From a checkpoint of a small sound classifier: 86.5 epochs.
Rows from block 6 of a small sound classifier, named by matrix and row number. Rows with one number belong to one channel. Each number is 200 + 20 x the weight over its row's rms, rounded and kept within 0 to 999. All counts start at 0. After the name is the row's rms in percent of the matrix's.
After each channel's rows are labels from the 100 clips, of 14848, where the channel reaches its highest value: "peak on" is the class under the peak. Only what is clearly more common there than usual is listed. The data: synthesized solo parts of chorales (CocoChorales). In brackets: how many of the 100.
# convs0: first width-11 conv, stride 2 (model.blocks.6.convs.0.weight, 288x192x11, each kernel summed), inputs 96-191
# convs1: second width-11 conv (model.blocks.6.convs.1.weight, 288x288x11, transposed, each kernel summed), outputs 144-287

convs0.66,130,177,171,210,202,192,210,189,234,214,190,233,231,255,207,215,186,221,196,223,214,194,179,196,211,202,210,236,187,197,224,211,198,239,219,192,185,221,176,218,228,192,199,192,202,250,175,232,224,201,199,156,198,196,216,232,275,228,235,178,218,179,204,179,193,209,202,179,189,178,222,201,203,238,194,184,193,182,199,173,231,223,176,183,193,199,202,199,217,207,192,186,215,212,178,217,205
convs1.66,104,196,194,206,201,161,227,203,216,221,187,188,214,208,203,213,195,204,193,212,184,203,246,220,206,178,199,220,200,231,177,188,174,188,197,243,194,197,199,197,197,212,239,206,210,218,212,198,196,200,201,183,218,180,230,210,189,191,222,211,189,210,206,186,245,192,188,220,186,208,220,201,176,168,214,195,199,189,203,190,208,213,177,181,212,193,213,189,220,214,206,204,193,202,191,196,197,226,203,214,202,292,219,203,183,232,209,205,200,204,196,185,201,174,201,200,211,215,198,163,213,191,208,206,191,196,213,177,179,214,181,183,210,205,198,207,175,231,208,213,231,214,187,215,188
peak on: F#5 (90)

convs0.193,102,190,211,178,192,195,234,201,211,173,170,169,245,215,174,212,212,235,189,187,215,196,206,194,163,185,191,207,226,239,196,201,180,200,205,175,197,172,198,195,199,228,201,209,187,199,200,203,241,182,175,196,193,214,187,200,181,214,184,154,211,171,192,196,195,225,201,194,219,225,161,212,241,189,217,224,199,200,273,158,198,181,173,207,207,179,190,202,219,194,168,214,206,199,198,195,171
convs1.193,094,195,169,184,162,216,183,190,188,211,193,220,205,201,199,175,202,186,193,218,176,202,203,160,198,161,210,199,188,191,193,202,210,206,163,180,208,184,232,186,201,225,186,172,211,196,199,227,177,215,214,222,172,237,187,265,191,199,180,216,191,190,197,156,218,223,206,192,185,193,195,193,175,228,203,188,208,192,192,191,203,221,172,131,184,227,212,195,195,205,198,211,171,183,227,188,207,173,208,203,194,230,187,194,163,178,258,237,183,198,200,206,210,220,187,192,214,193,238,196,191,207,228,204,203,242,178,195,235,203,196,196,217,186,199,225,195,194,200,172,177,227,207,173,186
peak on: B4 (30)

convs0.36,148,219,205,192,191,195,170,179,169,193,164,199,200,207,199,220,204,209,204,205,250,166,217,200,178,231,192,197,204,191,191,212,171,204,198,206,192,185,184,230,226,211,211,195,263,198,206,199,204,192,178,219,204,211,194,191,173,222,205,189,205,206,206,190,215,186,155,176,183,164,199,211,178,187,209,211,168,176,193,197,197,214,185,194,195,208,232,211,195,209,219,212,189,177,168,208,216
convs1.36,129,199,169,193,184,230,203,196,212,209,195,213,197,214,215,190,218,220,223,197,202,219,194,219,205,262,194,188,219,175,223,204,184,209,273,206,200,208,175,185,193,178,218,216,182,215,217,227,218,210,206,199,197,190,185,200,183,198,184,217,206,214,189,231,186,181,211,194,287,187,194,215,195,206,202,196,191,212,207,189,206,193,199,255,190,190,178,205,212,181,216,207,179,194,200,199,219,198,178,186,211,207,192,189,200,198,198,208,233,199,200,199,196,189,193,232,205,215,206,208,241,219,188,211,193,201,182,204,234,181,271,222,217,200,186,247,191,210,222,191,195,179,221,184,194
peak on: F4 (26)

convs0.71,090,187,211,199,185,200,205,196,163,207,221,195,118,200,209,193,193,207,190,209,185,159,193,193,212,226,209,187,243,242,224,197,217,204,164,181,178,192,201,203,197,206,176,250,208,245,199,184,158,203,250,217,198,230,208,179,221,218,211,201,209,223,173,191,205,196,206,185,186,188,243,189,155,226,193,204,216,192,179,226,208,189,193,216,226,195,170,222,218,194,253,180,181,185,168,194,204
convs1.71,082,238,194,207,150,187,208,177,164,223,186,214,209,183,201,162,199,193,190,241,226,164,193,203,197,158,185,218,207,152,190,231,221,201,199,212,154,191,151,223,210,248,188,187,192,183,211,206,192,208,191,187,212,227,226,193,197,210,153,179,196,191,187,185,190,210,195,181,172,174,190,167,200,210,180,221,205,178,184,196,196,201,192,184,179,215,231,200,176,195,217,211,201,189,197,166,218,194,208,234,201,194,250,197,238,217,191,214,205,181,218,210,161,169,208,202,177,207,194,216,197,186,232,173,187,219,204,199,192,254,198,218,179,183,171,206,212,199,193,214,187,187,215,203,183
peak on: D5 (27)

convs0.146,076,207,239,172,212,193,203,177,223,238,193,210,193,178,176,203,196,194,196,206,219,200,213,210,231,196,217,196,184,213,213,201,186,201,190,207,224,223,165,186,196,177,200,213,198,232,208,186,199,203,202,240,173,223,218,165,211,199,202,205,202,172,161,193,214,187,208,193,205,187,180,207,174,204,203,207,216,180,186,186,219,205,229,196,211,175,222,235,207,199,188,184,182,199,230,197,185
convs1.146,092,205,173,196,187,212,208,192,206,214,186,225,176,194,216,163,184,177,207,220,195,155,195,218,196,183,201,232,174,214,230,191,186,227,230,195,217,185,176,188,197,195,210,194,204,198,174,167,196,208,219,200,204,196,228,194,188,202,220,167,157,188,191,215,198,212,195,199,224,186,201,199,242,201,164,233,209,185,211,201,181,187,201,214,220,200,182,211,202,195,204,199,183,192,220,198,213,165,175,216,215,219,214,202,197,155,209,226,227,202,220,193,200,224,230,227,202,214,208,200,202,166,204,188,221,183,204,182,161,229,170,212,218,216,209,177,183,201,206,192,201,202,178,207,175
peak on: B4 (32)

convs0.232,089,236,167,205,212,183,214,205,211,227,186,176,241,184,190,200,245,218,217,177,224,205,193,192,207,216,210,202,184,193,200,196,218,189,210,229,198,223,214,219,209,208,219,199,211,200,179,198,202,214,201,193,188,224,204,205,197,205,191,185,174,200,206,201,198,197,225,229,178,235,204,217,199,216,198,199,194,191,237,242,197,227,194,222,157,186,202,183,207,228,230,187,196,250,189,169,180
convs1.232,089,205,167,206,175,171,202,210,192,194,214,214,207,186,205,200,181,188,194,228,187,154,204,237,175,178,193,196,200,179,195,231,241,173,177,212,190,214,193,198,209,206,176,167,182,168,243,219,208,188,211,197,198,162,136,178,237,198,162,216,184,188,196,187,174,212,198,174,190,182,194,195,245,191,186,236,179,186,232,178,207,237,181,165,197,190,173,206,186,197,184,208,169,188,229,155,202,215,190,201,184,214,203,171,213,209,227,219,181,176,182,238,217,228,189,212,245,184,182,208,187,191,249,166,196,195,226,208,193,195,188,201,192,201,172,200,169,247,184,178,182,221,165,191,169
peak on: B4 (36)

convs0.268,103,221,160,220,190,169,221,186,188,178,213,193,174,200,190,242,208,199,220,241,221,253,172,174,196,193,220,194,212,208,220,165,203,162,218,213,193,175,183,199,160,190,195,186,183,191,195,217,185,256,220,188,188,214,197,173,195,193,207,192,217,183,227,168,216,200,229,197,234,225,193,176,189,180,195,236,210,199,164,187,213,195,217,187,220,189,193,231,172,213,190,227,227,181,185,234,199
convs1.268,092,197,206,175,196,189,204,178,244,206,186,182,146,201,201,190,181,223,178,180,193,222,194,202,206,191,198,237,185,229,214,215,190,181,174,219,201,203,178,190,193,210,196,218,200,194,198,193,199,217,184,196,183,200,194,210,192,191,203,220,178,204,221,173,195,196,166,191,167,191,203,180,227,187,201,181,226,174,232,189,209,196,198,211,180,164,163,220,172,220,204,226,229,193,198,175,216,233,209,214,291,209,205,203,209,226,163,247,188,219,198,205,219,180,212,188,204,232,170,178,236,214,184,211,202,193,209,199,206,204,175,170,202,196,224,195,231,203,215,189,236,191,163,196,190
peak on: silence (99)

convs0.104,089,191,245,167,203,179,184,187,245,214,213,222,195,212,188,184,246,235,220,216,169,202,194,229,174,198,197,214,220,189,173,201,191,178,219,204,217,165,184,198,204,193,237,218,199,189,227,208,216,187,189,202,184,183,206,181,202,187,189,173,187,152,202,198,202,172,215,159,203,198,189,218,214,231,218,177,195,237,189,231,198,204,233,181,185,194,216,192,193,212,225,178,164,171,211,193,177
convs1.104,100,224,162,206,207,216,197,182,206,206,204,209,187,190,221,208,191,205,208,187,200,158,200,172,201,205,167,220,182,196,156,216,183,185,173,211,183,202,210,186,203,193,198,178,184,184,182,203,171,185,185,208,174,210,177,237,175,233,196,203,186,201,176,174,183,197,174,182,168,219,208,193,222,222,187,187,196,220,201,209,186,233,210,203,180,189,200,211,245,216,207,193,216,202,214,191,229,209,172,182,211,253,184,193,225,208,198,188,177,203,241,207,211,170,212,209,224,152,223,164,189,199,212,179,219,179,210,203,203,216,221,212,213,195,216,193,184,179,227,187,193,205,189,177,197
peak on: B4 (28)

convs0.282,146,186,175,205,207,219,204,189,242,185,222,175,255,177,222,187,207,186,257,201,224,195,192,210,200,202,211,203,193,207,171,191,201,169,202,168,201,209,212,206,240,224,214,197,184,193,179,203,194,197,220,203,201,209,211,227,175,200,178,229,181,212,202,207,213,155,238,201,215,222,210,180,233,164,180,210,218,214,193,174,213,216,175,187,187,189,219,206,178,203,196,196,224,177,214,187,228
convs1.282,134,215,201,212,168,188,197,211,187,208,229,207,194,207,202,230,208,197,192,201,210,187,172,180,196,177,188,190,199,197,190,192,169,207,202,201,226,235,194,189,194,200,184,184,218,188,225,201,243,234,189,206,181,199,217,201,174,205,196,213,192,196,185,215,199,213,191,188,214,234,195,195,179,207,173,201,192,179,210,227,210,193,178,197,190,178,209,220,165,226,209,195,195,196,199,188,213,213,200,189,213,196,198,214,204,218,144,187,194,191,202,190,198,185,195,223,206,166,200,165,202,239,212,207,216,187,192,199,228,210,178,214,220,205,205,176,200,197,201,166,189,180,198,164,211
peak on: F#5 (35)

convs0.117,087,194,215,175,190,197,206,194,204,200,222,185,211,198,196,186,174,194,224,236,204,188,211,204,182,195,181,193,205,228,200,221,189,173,202,203,183,157,198,206,178,194,231,203,197,207,211,212,191,179,195,189,210,192,238,200,226,195,186,207,220,172,211,202,210,220,258,160,215,204,208,201,155,211,205,202,188,216,238,223,194,184,262,181,206,199,217,203,202,217,228,203,194,204,187,215,173
convs1.117,104,196,204,218,128,176,219,205,202,185,186,194,170,218,205,206,235,181,196,179,235,178,181,166,196,215,175,214,192,208,209,228,204,197,194,217,212,179,189,178,195,187,211,164,195,228,221,223,204,230,205,216,204,212,209,227,166,223,206,183,215,225,184,197,191,231,160,201,189,197,183,210,218,185,179,170,206,196,194,219,164,202,172,156,205,205,195,212,190,220,247,192,191,203,161,179,250,205,160,179,251,214,202,220,174,221,171,168,187,200,213,196,205,175,245,218,192,238,185,210,210,236,220,175,188,175,194,209,223,202,202,176,187,169,181,181,202,202,186,177,207,202,209,173,199
peak on: D5 (47)

convs0.216,099,215,205,227,197,213,205,187,181,177,192,192,210,229,199,206,171,224,173,163,210,197,209,167,213,202,204,202,192,192,199,221,179,208,212,226,190,260,220,184,231,208,197,225,209,179,219,196,178,184,202,187,179,195,212,185,192,182,227,216,189,198,169,204,195,219,178,202,208,213,173,233,211,190,179,195,206,170,219,177,186,235,212,190,187,206,186,191,226,188,166,198,156,249,223,195,197
convs1.216,106,205,174,215,232,223,198,195,190,232,193,181,205,175,168,199,204,195,180,234,192,165,198,221,222,202,206,190,266,214,203,223,179,227,174,199,177,208,168,220,220,202,187,221,209,161,210,185,168,206,181,206,205,216,202,188,251,187,205,219,213,181,204,191,214,221,246,185,240,198,182,203,225,185,213,211,202,211,197,176,230,208,174,191,192,232,214,191,176,185,195,205,203,206,182,230,204,174,185,209,186,228,229,223,194,196,244,193,165,186,197,187,198,189,174,159,188,199,198,233,171,174,187,190,186,182,191,226,213,207,182,203,236,189,204,204,162,224,206,182,227,185,189,204,184
peak on: silence (64)

convs0.183,150,203,191,192,211,195,210,223,213,195,223,203,250,204,220,204,181,233,204,217,195,232,210,217,192,221,182,193,199,218,223,198,188,206,198,226,202,223,186,225,212,209,227,203,177,197,226,190,210,192,225,184,239,211,197,209,222,207,207,159,217,210,209,203,188,205,211,216,205,208,213,231,173,204,205,219,194,196,224,193,247,204,179,197,204,206,198,176,215,211,208,219,204,262,205,190,211
convs1.183,116,190,205,184,208,216,216,190,219,198,197,195,231,209,184,209,205,219,196,221,209,207,237,183,190,211,191,230,226,220,222,207,180,203,194,216,206,178,203,194,202,195,205,178,207,216,219,201,185,188,197,205,180,214,197,222,199,173,189,214,208,180,228,181,219,199,183,197,187,212,225,167,193,235,218,192,189,210,270,213,216,225,186,218,166,200,205,215,219,193,191,199,210,183,188,192,193,204,236,207,192,312,197,207,212,177,207,189,219,223,194,217,204,193,212,214,251,171,199,201,200,178,218,200,195,194,180,219,202,201,191,202,195,212,215,183,184,261,248,178,206,199,196,222,185
peak on: F#5 (97)

convs0.252,110,165,193,210,205,229,195,198,159,186,182,211,224,248,210,230,198,202,218,189,213,199,196,210,186,222,203,162,204,181,199,216,208,216,227,202,189,215,189,221,192,188,210,206,277,228,222,205,202,195,177,205,182,201,162,179,195,196,154,178,197,187,224,182,151,172,191,178,207,187,211,194,196,180,223,172,229,186,197,239,216,212,219,192,191,213,214,186,228,211,209,212,183,155,187,197,169
convs1.252,098,215,172,221,214,178,210,204,181,211,209,196,208,169,213,227,189,195,212,223,185,200,180,155,226,217,174,207,197,169,218,208,145,194,182,213,206,204,200,191,192,217,192,201,184,194,193,180,175,211,161,192,215,208,152,211,187,239,192,170,200,196,187,195,184,197,197,198,252,220,176,218,186,187,212,173,183,207,216,217,208,186,210,205,181,196,197,195,181,209,179,193,215,225,194,179,197,185,166,209,208,177,191,206,215,201,186,238,236,201,152,168,171,184,185,189,212,201,190,199,207,192,202,221,181,217,201,195,177,188,247,199,201,180,183,201,192,216,194,227,182,230,215,219,173
peak on: G5 (32)

convs0.181,102,195,195,180,179,186,186,189,245,208,212,255,178,191,197,204,193,189,207,218,183,200,185,215,209,222,200,184,205,235,202,204,217,176,195,209,180,200,219,236,211,188,246,200,171,219,207,200,175,217,193,177,210,178,205,211,239,199,165,219,193,219,175,216,238,183,183,199,210,181,234,196,280,202,188,190,210,176,190,233,235,202,227,211,207,198,204,204,222,195,196,214,222,212,202,213,201
convs1.181,100,226,166,197,201,201,227,179,199,204,235,197,199,189,181,232,198,185,207,226,196,192,202,192,201,193,178,195,207,188,206,192,212,160,169,200,169,182,206,169,170,201,208,198,187,164,154,154,224,219,188,192,217,214,192,189,164,190,189,159,200,172,187,211,198,231,179,208,180,202,191,170,171,187,172,200,206,196,207,193,176,184,180,222,193,201,237,188,161,245,184,192,180,196,188,191,203,216,195,190,197,193,197,212,196,241,176,179,211,176,225,191,187,172,198,205,186,177,184,229,155,256,212,195,155,191,180,194,220,236,139,188,171,181,180,143,224,183,207,200,177,208,192,192,193
peak on: silence (33)

convs0.40,096,206,202,173,215,220,199,225,151,193,192,196,210,179,184,190,187,182,196,213,209,190,186,198,191,193,212,207,172,206,179,200,184,202,201,208,198,226,177,221,190,201,198,193,234,207,186,201,220,212,218,193,180,229,180,214,216,192,209,226,199,216,172,217,212,172,215,189,182,128,187,188,196,187,193,200,186,194,195,207,216,229,202,219,203,189,183,214,177,236,208,206,221,185,175,183,209
convs1.40,094,226,208,188,178,186,187,162,226,209,205,190,205,166,185,204,252,198,180,188,210,214,226,212,188,202,186,205,200,187,219,210,175,228,200,219,224,178,213,205,228,206,212,180,218,259,202,199,201,209,208,182,193,200,224,207,189,207,191,176,209,236,196,222,185,194,187,182,214,203,176,245,176,182,171,192,175,197,197,209,204,192,179,225,223,195,188,202,183,177,198,211,190,222,215,204,202,178,204,224,191,176,204,185,185,216,201,202,236,214,201,196,205,204,186,273,196,184,182,193,242,170,140,182,189,217,181,180,156,197,204,168,166,212,187,186,180,191,207,216,219,190,227,177,185
peak on: F4 (35)

convs0.13,093,197,184,202,215,194,217,176,187,193,202,175,207,215,237,224,205,176,181,195,223,186,208,167,175,187,222,193,213,193,193,214,188,202,235,191,209,212,243,238,233,193,189,215,230,208,198,215,179,214,210,179,209,181,186,201,194,190,208,193,206,144,194,189,198,219,209,204,184,214,197,178,165,181,214,200,165,206,225,172,205,202,233,176,223,207,153,199,206,191,266,179,212,196,202,193,195
convs1.13,097,182,222,188,236,195,200,177,212,230,184,184,143,212,165,152,189,230,212,172,175,218,215,189,187,237,201,200,215,214,196,209,211,213,223,186,188,196,192,248,173,199,192,195,227,206,221,192,154,173,181,178,196,170,181,188,214,209,217,202,195,190,239,171,200,208,169,202,225,171,196,197,191,151,208,185,178,211,196,198,201,224,196,193,178,178,188,204,178,222,222,194,190,169,199,164,188,191,190,188,214,186,200,207,205,201,175,182,164,189,226,214,220,190,174,192,207,181,192,207,196,238,186,174,214,205,207,206,200,188,237,243,199,217,206,219,193,173,201,179,211,162,207,166,184
peak on: F4 (34)

convs0.108,126,205,158,194,200,182,198,189,184,199,203,190,193,189,208,230,194,181,188,207,180,224,186,198,219,212,210,164,188,230,208,191,186,174,199,178,224,196,220,218,175,198,182,233,210,235,178,196,180,249,164,185,186,199,178,181,153,193,207,234,201,190,226,189,202,197,193,205,199,266,174,191,173,198,195,189,155,216,160,217,196,184,209,188,191,180,169,187,212,204,198,220,226,223,219,204,190
convs1.108,123,201,250,207,223,217,194,198,207,213,189,196,194,206,170,198,189,204,210,220,193,238,200,189,226,227,182,200,199,245,216,204,237,178,208,203,191,184,233,220,193,191,197,165,206,182,172,203,182,210,186,238,187,202,171,189,220,214,209,181,185,185,193,183,192,192,181,192,216,210,183,197,245,196,199,211,204,202,219,179,185,211,192,230,196,187,218,173,176,203,202,176,195,206,217,187,191,222,233,212,233,221,238,194,197,180,195,189,177,211,215,208,215,185,214,182,196,210,169,212,190,228,219,206,206,210,153,213,198,202,201,177,189,185,273,203,244,178,193,208,228,198,225,201,175
peak on: G5 (42)

convs0.38,089,217,183,198,186,183,203,217,202,198,192,205,194,194,189,199,161,235,225,206,234,199,227,184,228,216,218,229,211,214,211,194,194,233,223,193,196,196,171,225,171,202,185,238,209,214,200,221,192,249,181,225,196,216,198,222,200,223,234,258,186,199,183,175,201,195,215,225,189,206,220,175,189,229,212,192,166,213,170,202,239,216,184,226,159,221,197,193,161,221,203,234,188,246,193,207,180
convs1.38,063,198,216,213,213,186,196,216,209,207,174,188,195,193,159,184,228,173,204,262,188,198,214,210,184,226,212,235,197,202,232,185,183,189,225,218,201,190,195,211,188,192,211,197,206,198,247,193,174,211,187,204,204,192,197,190,195,159,205,223,203,194,190,170,187,201,197,225,225,180,203,259,207,198,187,202,182,175,207,187,205,213,211,186,192,192,226,194,178,182,201,206,189,169,193,194,201,194,197,207,194,208,178,211,212,171,207,195,237,194,183,222,210,191,219,198,224,209,190,137,210,194,246,192,191,180,209,209,190,225,207,161,214,216,158,190,207,216,198,183,196,163,235,205,193
peak on: F#5 (97)

convs0.148,116,185,201,208,208,194,185,190,220,200,224,192,177,201,222,184,177,207,215,168,197,172,211,199,245,188,240,208,258,196,187,206,170,208,188,227,187,192,214,180,236,184,191,237,206,180,184,185,176,198,195,232,179,188,229,201,217,224,214,187,221,178,206,200,226,198,231,171,199,186,203,212,229,193,200,222,197,187,225,157,176,167,185,181,177,210,217,186,183,189,221,220,188,163,207,238,169
convs1.148,126,202,226,204,168,177,227,202,205,210,204,211,221,190,161,190,190,193,195,192,203,208,206,199,197,155,178,165,202,239,212,216,156,157,227,201,186,207,206,233,184,176,201,197,200,174,188,182,209,204,195,158,204,196,232,218,180,179,209,213,190,190,173,208,204,217,216,208,214,206,183,183,169,181,184,177,251,219,194,182,218,188,187,192,222,233,179,214,227,184,199,222,188,208,204,224,195,182,209,201,214,196,187,179,178,171,194,211,169,191,208,241,204,244,229,188,206,215,251,202,182,186,207,206,192,212,167,205,214,271,203,186,234,197,192,183,203,208,197,226,181,202,204,199,226
peak on: silence (91)

convs0.254,080,191,186,183,213,189,208,206,215,230,189,192,235,201,200,191,211,202,233,225,199,208,222,166,195,183,188,212,191,205,190,186,222,174,204,208,192,191,166,217,208,197,210,196,186,204,207,229,210,193,220,184,230,247,203,176,207,187,208,223,215,180,214,190,235,210,214,223,225,224,196,214,185,187,194,193,187,207,191,156,201,181,211,219,213,202,223,196,205,166,206,213,215,224,188,204,161
convs1.254,078,189,159,189,226,220,220,200,210,178,199,177,194,225,169,190,186,202,222,207,180,208,231,240,182,180,173,251,202,199,184,209,203,185,217,233,180,210,186,192,188,204,228,187,197,192,215,182,212,186,183,196,194,207,189,201,180,210,187,202,185,173,209,160,201,174,174,207,191,184,208,200,222,184,205,188,234,206,240,199,227,206,193,207,211,196,175,193,208,183,209,240,198,194,174,171,200,173,224,203,214,204,185,191,180,171,185,180,196,238,213,223,198,204,202,234,241,174,184,199,193,161,204,196,177,199,210,209,201,220,189,189,250,192,211,210,171,235,188,172,187,212,227,229,183
peak on: F#5 (64); silence (35)

convs0.188,095,198,214,208,206,193,163,180,206,170,195,216,198,197,214,156,191,199,197,211,188,222,166,201,198,199,201,211,194,221,183,207,213,221,256,199,177,198,214,204,228,202,194,190,187,186,253,195,194,187,222,209,226,188,164,232,210,227,203,219,183,203,213,235,212,201,196,213,174,211,199,184,190,170,234,169,194,186,190,230,197,178,181,237,161,166,189,242,167,171,209,191,224,194,215,211,199
convs1.188,112,196,198,177,202,182,232,197,172,234,210,155,239,213,199,194,224,237,158,173,186,199,234,273,198,214,177,210,197,202,196,238,208,181,190,217,180,186,241,207,173,184,180,184,196,218,195,167,200,202,206,187,197,197,203,177,181,196,214,184,187,251,194,174,231,220,151,187,199,210,226,224,207,201,219,200,184,213,164,164,187,175,216,181,207,221,198,241,183,220,198,185,210,203,187,222,205,238,158,198,219,207,204,193,208,228,164,185,221,204,210,215,189,207,194,208,204,214,218,192,214,206,203,184,211,197,183,216,177,192,208,176,198,189,199,211,191,166,161,250,206,172,202,177,214
peak on: silence (53)

convs0.244,080,221,210,190,224,177,224,206,197,201,178,221,228,224,203,161,224,200,164,232,192,222,226,195,219,211,190,219,188,210,204,225,204,145,219,229,170,205,202,191,211,218,212,199,156,208,172,212,158,215,196,183,212,188,219,223,209,189,216,185,196,188,201,209,199,183,243,195,190,232,198,183,177,219,175,220,177,252,199,195,209,224,200,198,214,205,208,187,248,172,199,197,203,199,185,233,202
convs1.244,080,235,166,208,215,206,224,246,191,224,203,235,178,195,190,191,199,202,192,177,208,168,200,170,196,171,210,190,192,220,198,209,195,229,181,201,202,214,214,193,188,196,220,180,182,198,177,202,195,162,193,176,197,182,184,219,213,200,175,177,179,219,190,207,168,183,203,193,219,199,213,188,200,193,168,209,210,186,189,193,210,185,178,200,208,219,205,187,224,249,204,196,175,194,221,185,185,206,180,186,202,178,186,209,170,182,215,208,189,200,219,202,199,202,162,194,194,184,203,225,233,211,209,229,246,201,201,190,158,194,141,234,221,208,197,174,198,216,198,173,214,192,180,212,203
peak on: B4 (33)

convs0.155,080,210,210,206,197,208,223,206,198,182,206,196,189,191,193,174,200,210,166,159,219,217,193,191,218,200,177,241,201,224,193,203,224,199,191,214,193,230,189,158,207,181,201,201,228,193,220,179,186,231,188,206,199,205,179,200,235,198,211,173,222,225,216,215,230,213,226,173,147,209,210,223,197,193,171,212,206,207,213,191,169,226,187,214,206,183,227,269,190,211,187,173,220,183,221,201,206
convs1.155,093,176,183,191,160,191,196,177,219,199,205,210,206,217,216,186,154,196,198,191,188,218,201,202,194,164,190,185,223,221,203,206,213,198,219,217,221,240,205,195,214,197,211,184,216,200,204,203,252,189,207,181,184,207,214,203,176,182,190,208,217,242,166,221,197,170,184,207,209,174,226,184,186,251,178,205,211,194,207,165,222,203,194,237,169,185,188,169,260,192,183,209,195,205,187,182,206,190,185,233,210,193,209,189,192,196,201,222,240,218,189,192,224,200,184,176,179,206,205,178,202,196,156,236,184,175,165,191,206,227,195,190,210,210,184,191,185,210,248,196,207,207,181,172,221
peak on: F4 (47)

convs0.81,099,239,215,172,166,200,177,209,216,184,192,191,244,171,211,201,206,158,201,181,227,164,200,193,201,200,209,225,204,189,206,219,212,222,202,201,208,199,228,205,211,215,181,206,224,194,214,168,197,253,221,185,216,215,213,226,187,168,185,199,183,222,186,202,243,230,241,202,215,216,194,210,222,188,177,196,224,186,180,208,172,167,201,202,175,218,183,247,188,201,214,219,227,187,215,219,164
convs1.81,077,223,161,179,207,215,198,209,201,189,183,204,176,223,203,174,223,220,208,244,211,193,192,196,194,209,188,219,190,199,241,192,202,189,198,222,182,186,204,233,175,213,201,253,184,171,210,200,215,193,180,180,193,206,203,183,203,220,183,192,229,187,201,208,198,201,193,205,174,208,181,197,191,187,201,201,199,210,174,196,213,210,198,190,234,193,217,226,173,189,183,183,199,197,222,203,179,199,185,207,167,192,185,193,202,203,187,208,238,189,221,215,213,215,199,180,230,209,206,142,218,150,168,175,188,177,187,210,158,234,193,197,195,186,218,216,196,194,170,219,145,194,196,168,217
peak on: F#5 (84)

convs0.141,088,167,239,186,201,195,198,225,213,204,205,185,236,200,187,215,178,219,196,233,182,214,202,173,236,171,203,191,180,217,191,210,182,214,172,195,178,184,188,204,176,196,201,179,211,171,205,182,185,190,207,174,200,185,200,191,172,191,147,203,173,190,200,190,183,180,217,188,196,174,214,170,219,215,211,170,210,172,210,210,207,210,194,179,203,220,190,189,187,193,172,168,202,201,218,208,192
convs1.141,101,222,207,190,187,177,195,168,200,188,146,217,167,171,204,226,175,200,204,171,214,232,203,183,182,202,198,180,189,197,191,216,198,220,239,203,194,194,212,203,215,177,197,226,217,214,198,219,229,192,206,197,186,246,198,180,194,202,169,198,216,178,193,220,222,188,207,177,156,198,206,230,205,170,216,194,212,185,206,199,215,184,222,218,206,204,224,205,242,177,198,194,222,205,206,226,209,203,212,166,198,188,202,196,235,155,213,187,188,201,198,222,221,159,264,172,205,202,211,180,195,229,195,182,190,179,186,207,188,222,194,225,202,204,196,175,205,207,219,228,206,209,162,173,221
peak on: F4 (38)

convs0.33,134,202,191,194,196,186,204,212,204,169,223,181,212,228,193,216,218,211,185,154,196,160,189,208,198,187,172,180,191,186,163,182,171,214,198,198,218,166,194,196,196,207,221,179,223,209,213,209,206,192,210,208,200,285,177,197,152,193,151,164,199,205,193,216,226,238,213,204,197,206,188,202,202,179,193,189,203,202,190,218,216,225,220,180,202,179,209,197,182,190,208,252,216,237,226,221,173
convs1.33,118,206,155,194,194,185,186,196,191,172,179,196,203,196,234,162,203,243,222,227,205,222,182,240,178,222,285,225,199,211,235,198,201,144,182,190,201,199,181,171,181,191,175,214,194,192,222,211,208,185,185,178,178,209,170,212,163,242,189,206,191,196,152,189,191,190,223,197,195,169,193,195,189,172,185,226,188,226,225,161,197,206,177,203,196,191,178,202,212,204,215,216,197,207,238,180,201,199,252,219,209,208,224,203,194,219,220,218,210,206,194,223,202,221,195,241,201,271,197,201,206,206,215,183,173,185,172,211,191,188,217,216,165,195,185,207,187,189,198,206,210,262,233,221,208
peak on: G5 (26)

convs0.98,119,262,220,221,208,178,199,196,208,201,182,180,198,198,216,192,205,202,230,186,186,187,197,197,220,195,203,201,176,257,195,184,197,179,199,211,214,203,204,175,191,209,184,202,195,221,163,191,233,213,221,242,194,196,191,190,189,202,193,184,204,225,185,205,153,197,206,224,215,206,177,164,215,209,211,210,188,217,189,196,231,206,211,189,193,198,234,214,178,224,210,244,218,186,177,216,223
convs1.98,080,206,202,186,203,201,177,199,198,188,180,198,174,165,197,173,216,180,196,264,193,198,170,270,196,187,227,198,201,204,208,214,191,205,189,241,218,211,191,207,218,193,204,181,194,183,237,202,169,196,214,189,202,181,187,176,184,158,182,206,198,194,206,216,190,189,211,198,206,182,169,213,170,217,198,253,205,181,198,166,199,234,194,185,192,194,197,186,195,187,190,198,217,171,240,209,196,197,250,193,196,241,178,201,207,184,205,203,189,215,186,219,200,189,195,180,273,241,200,215,202,176,263,154,201,195,204,221,190,208,193,208,194,211,208,198,213,219,176,188,175,181,194,222,198
peak on: F#5 (91)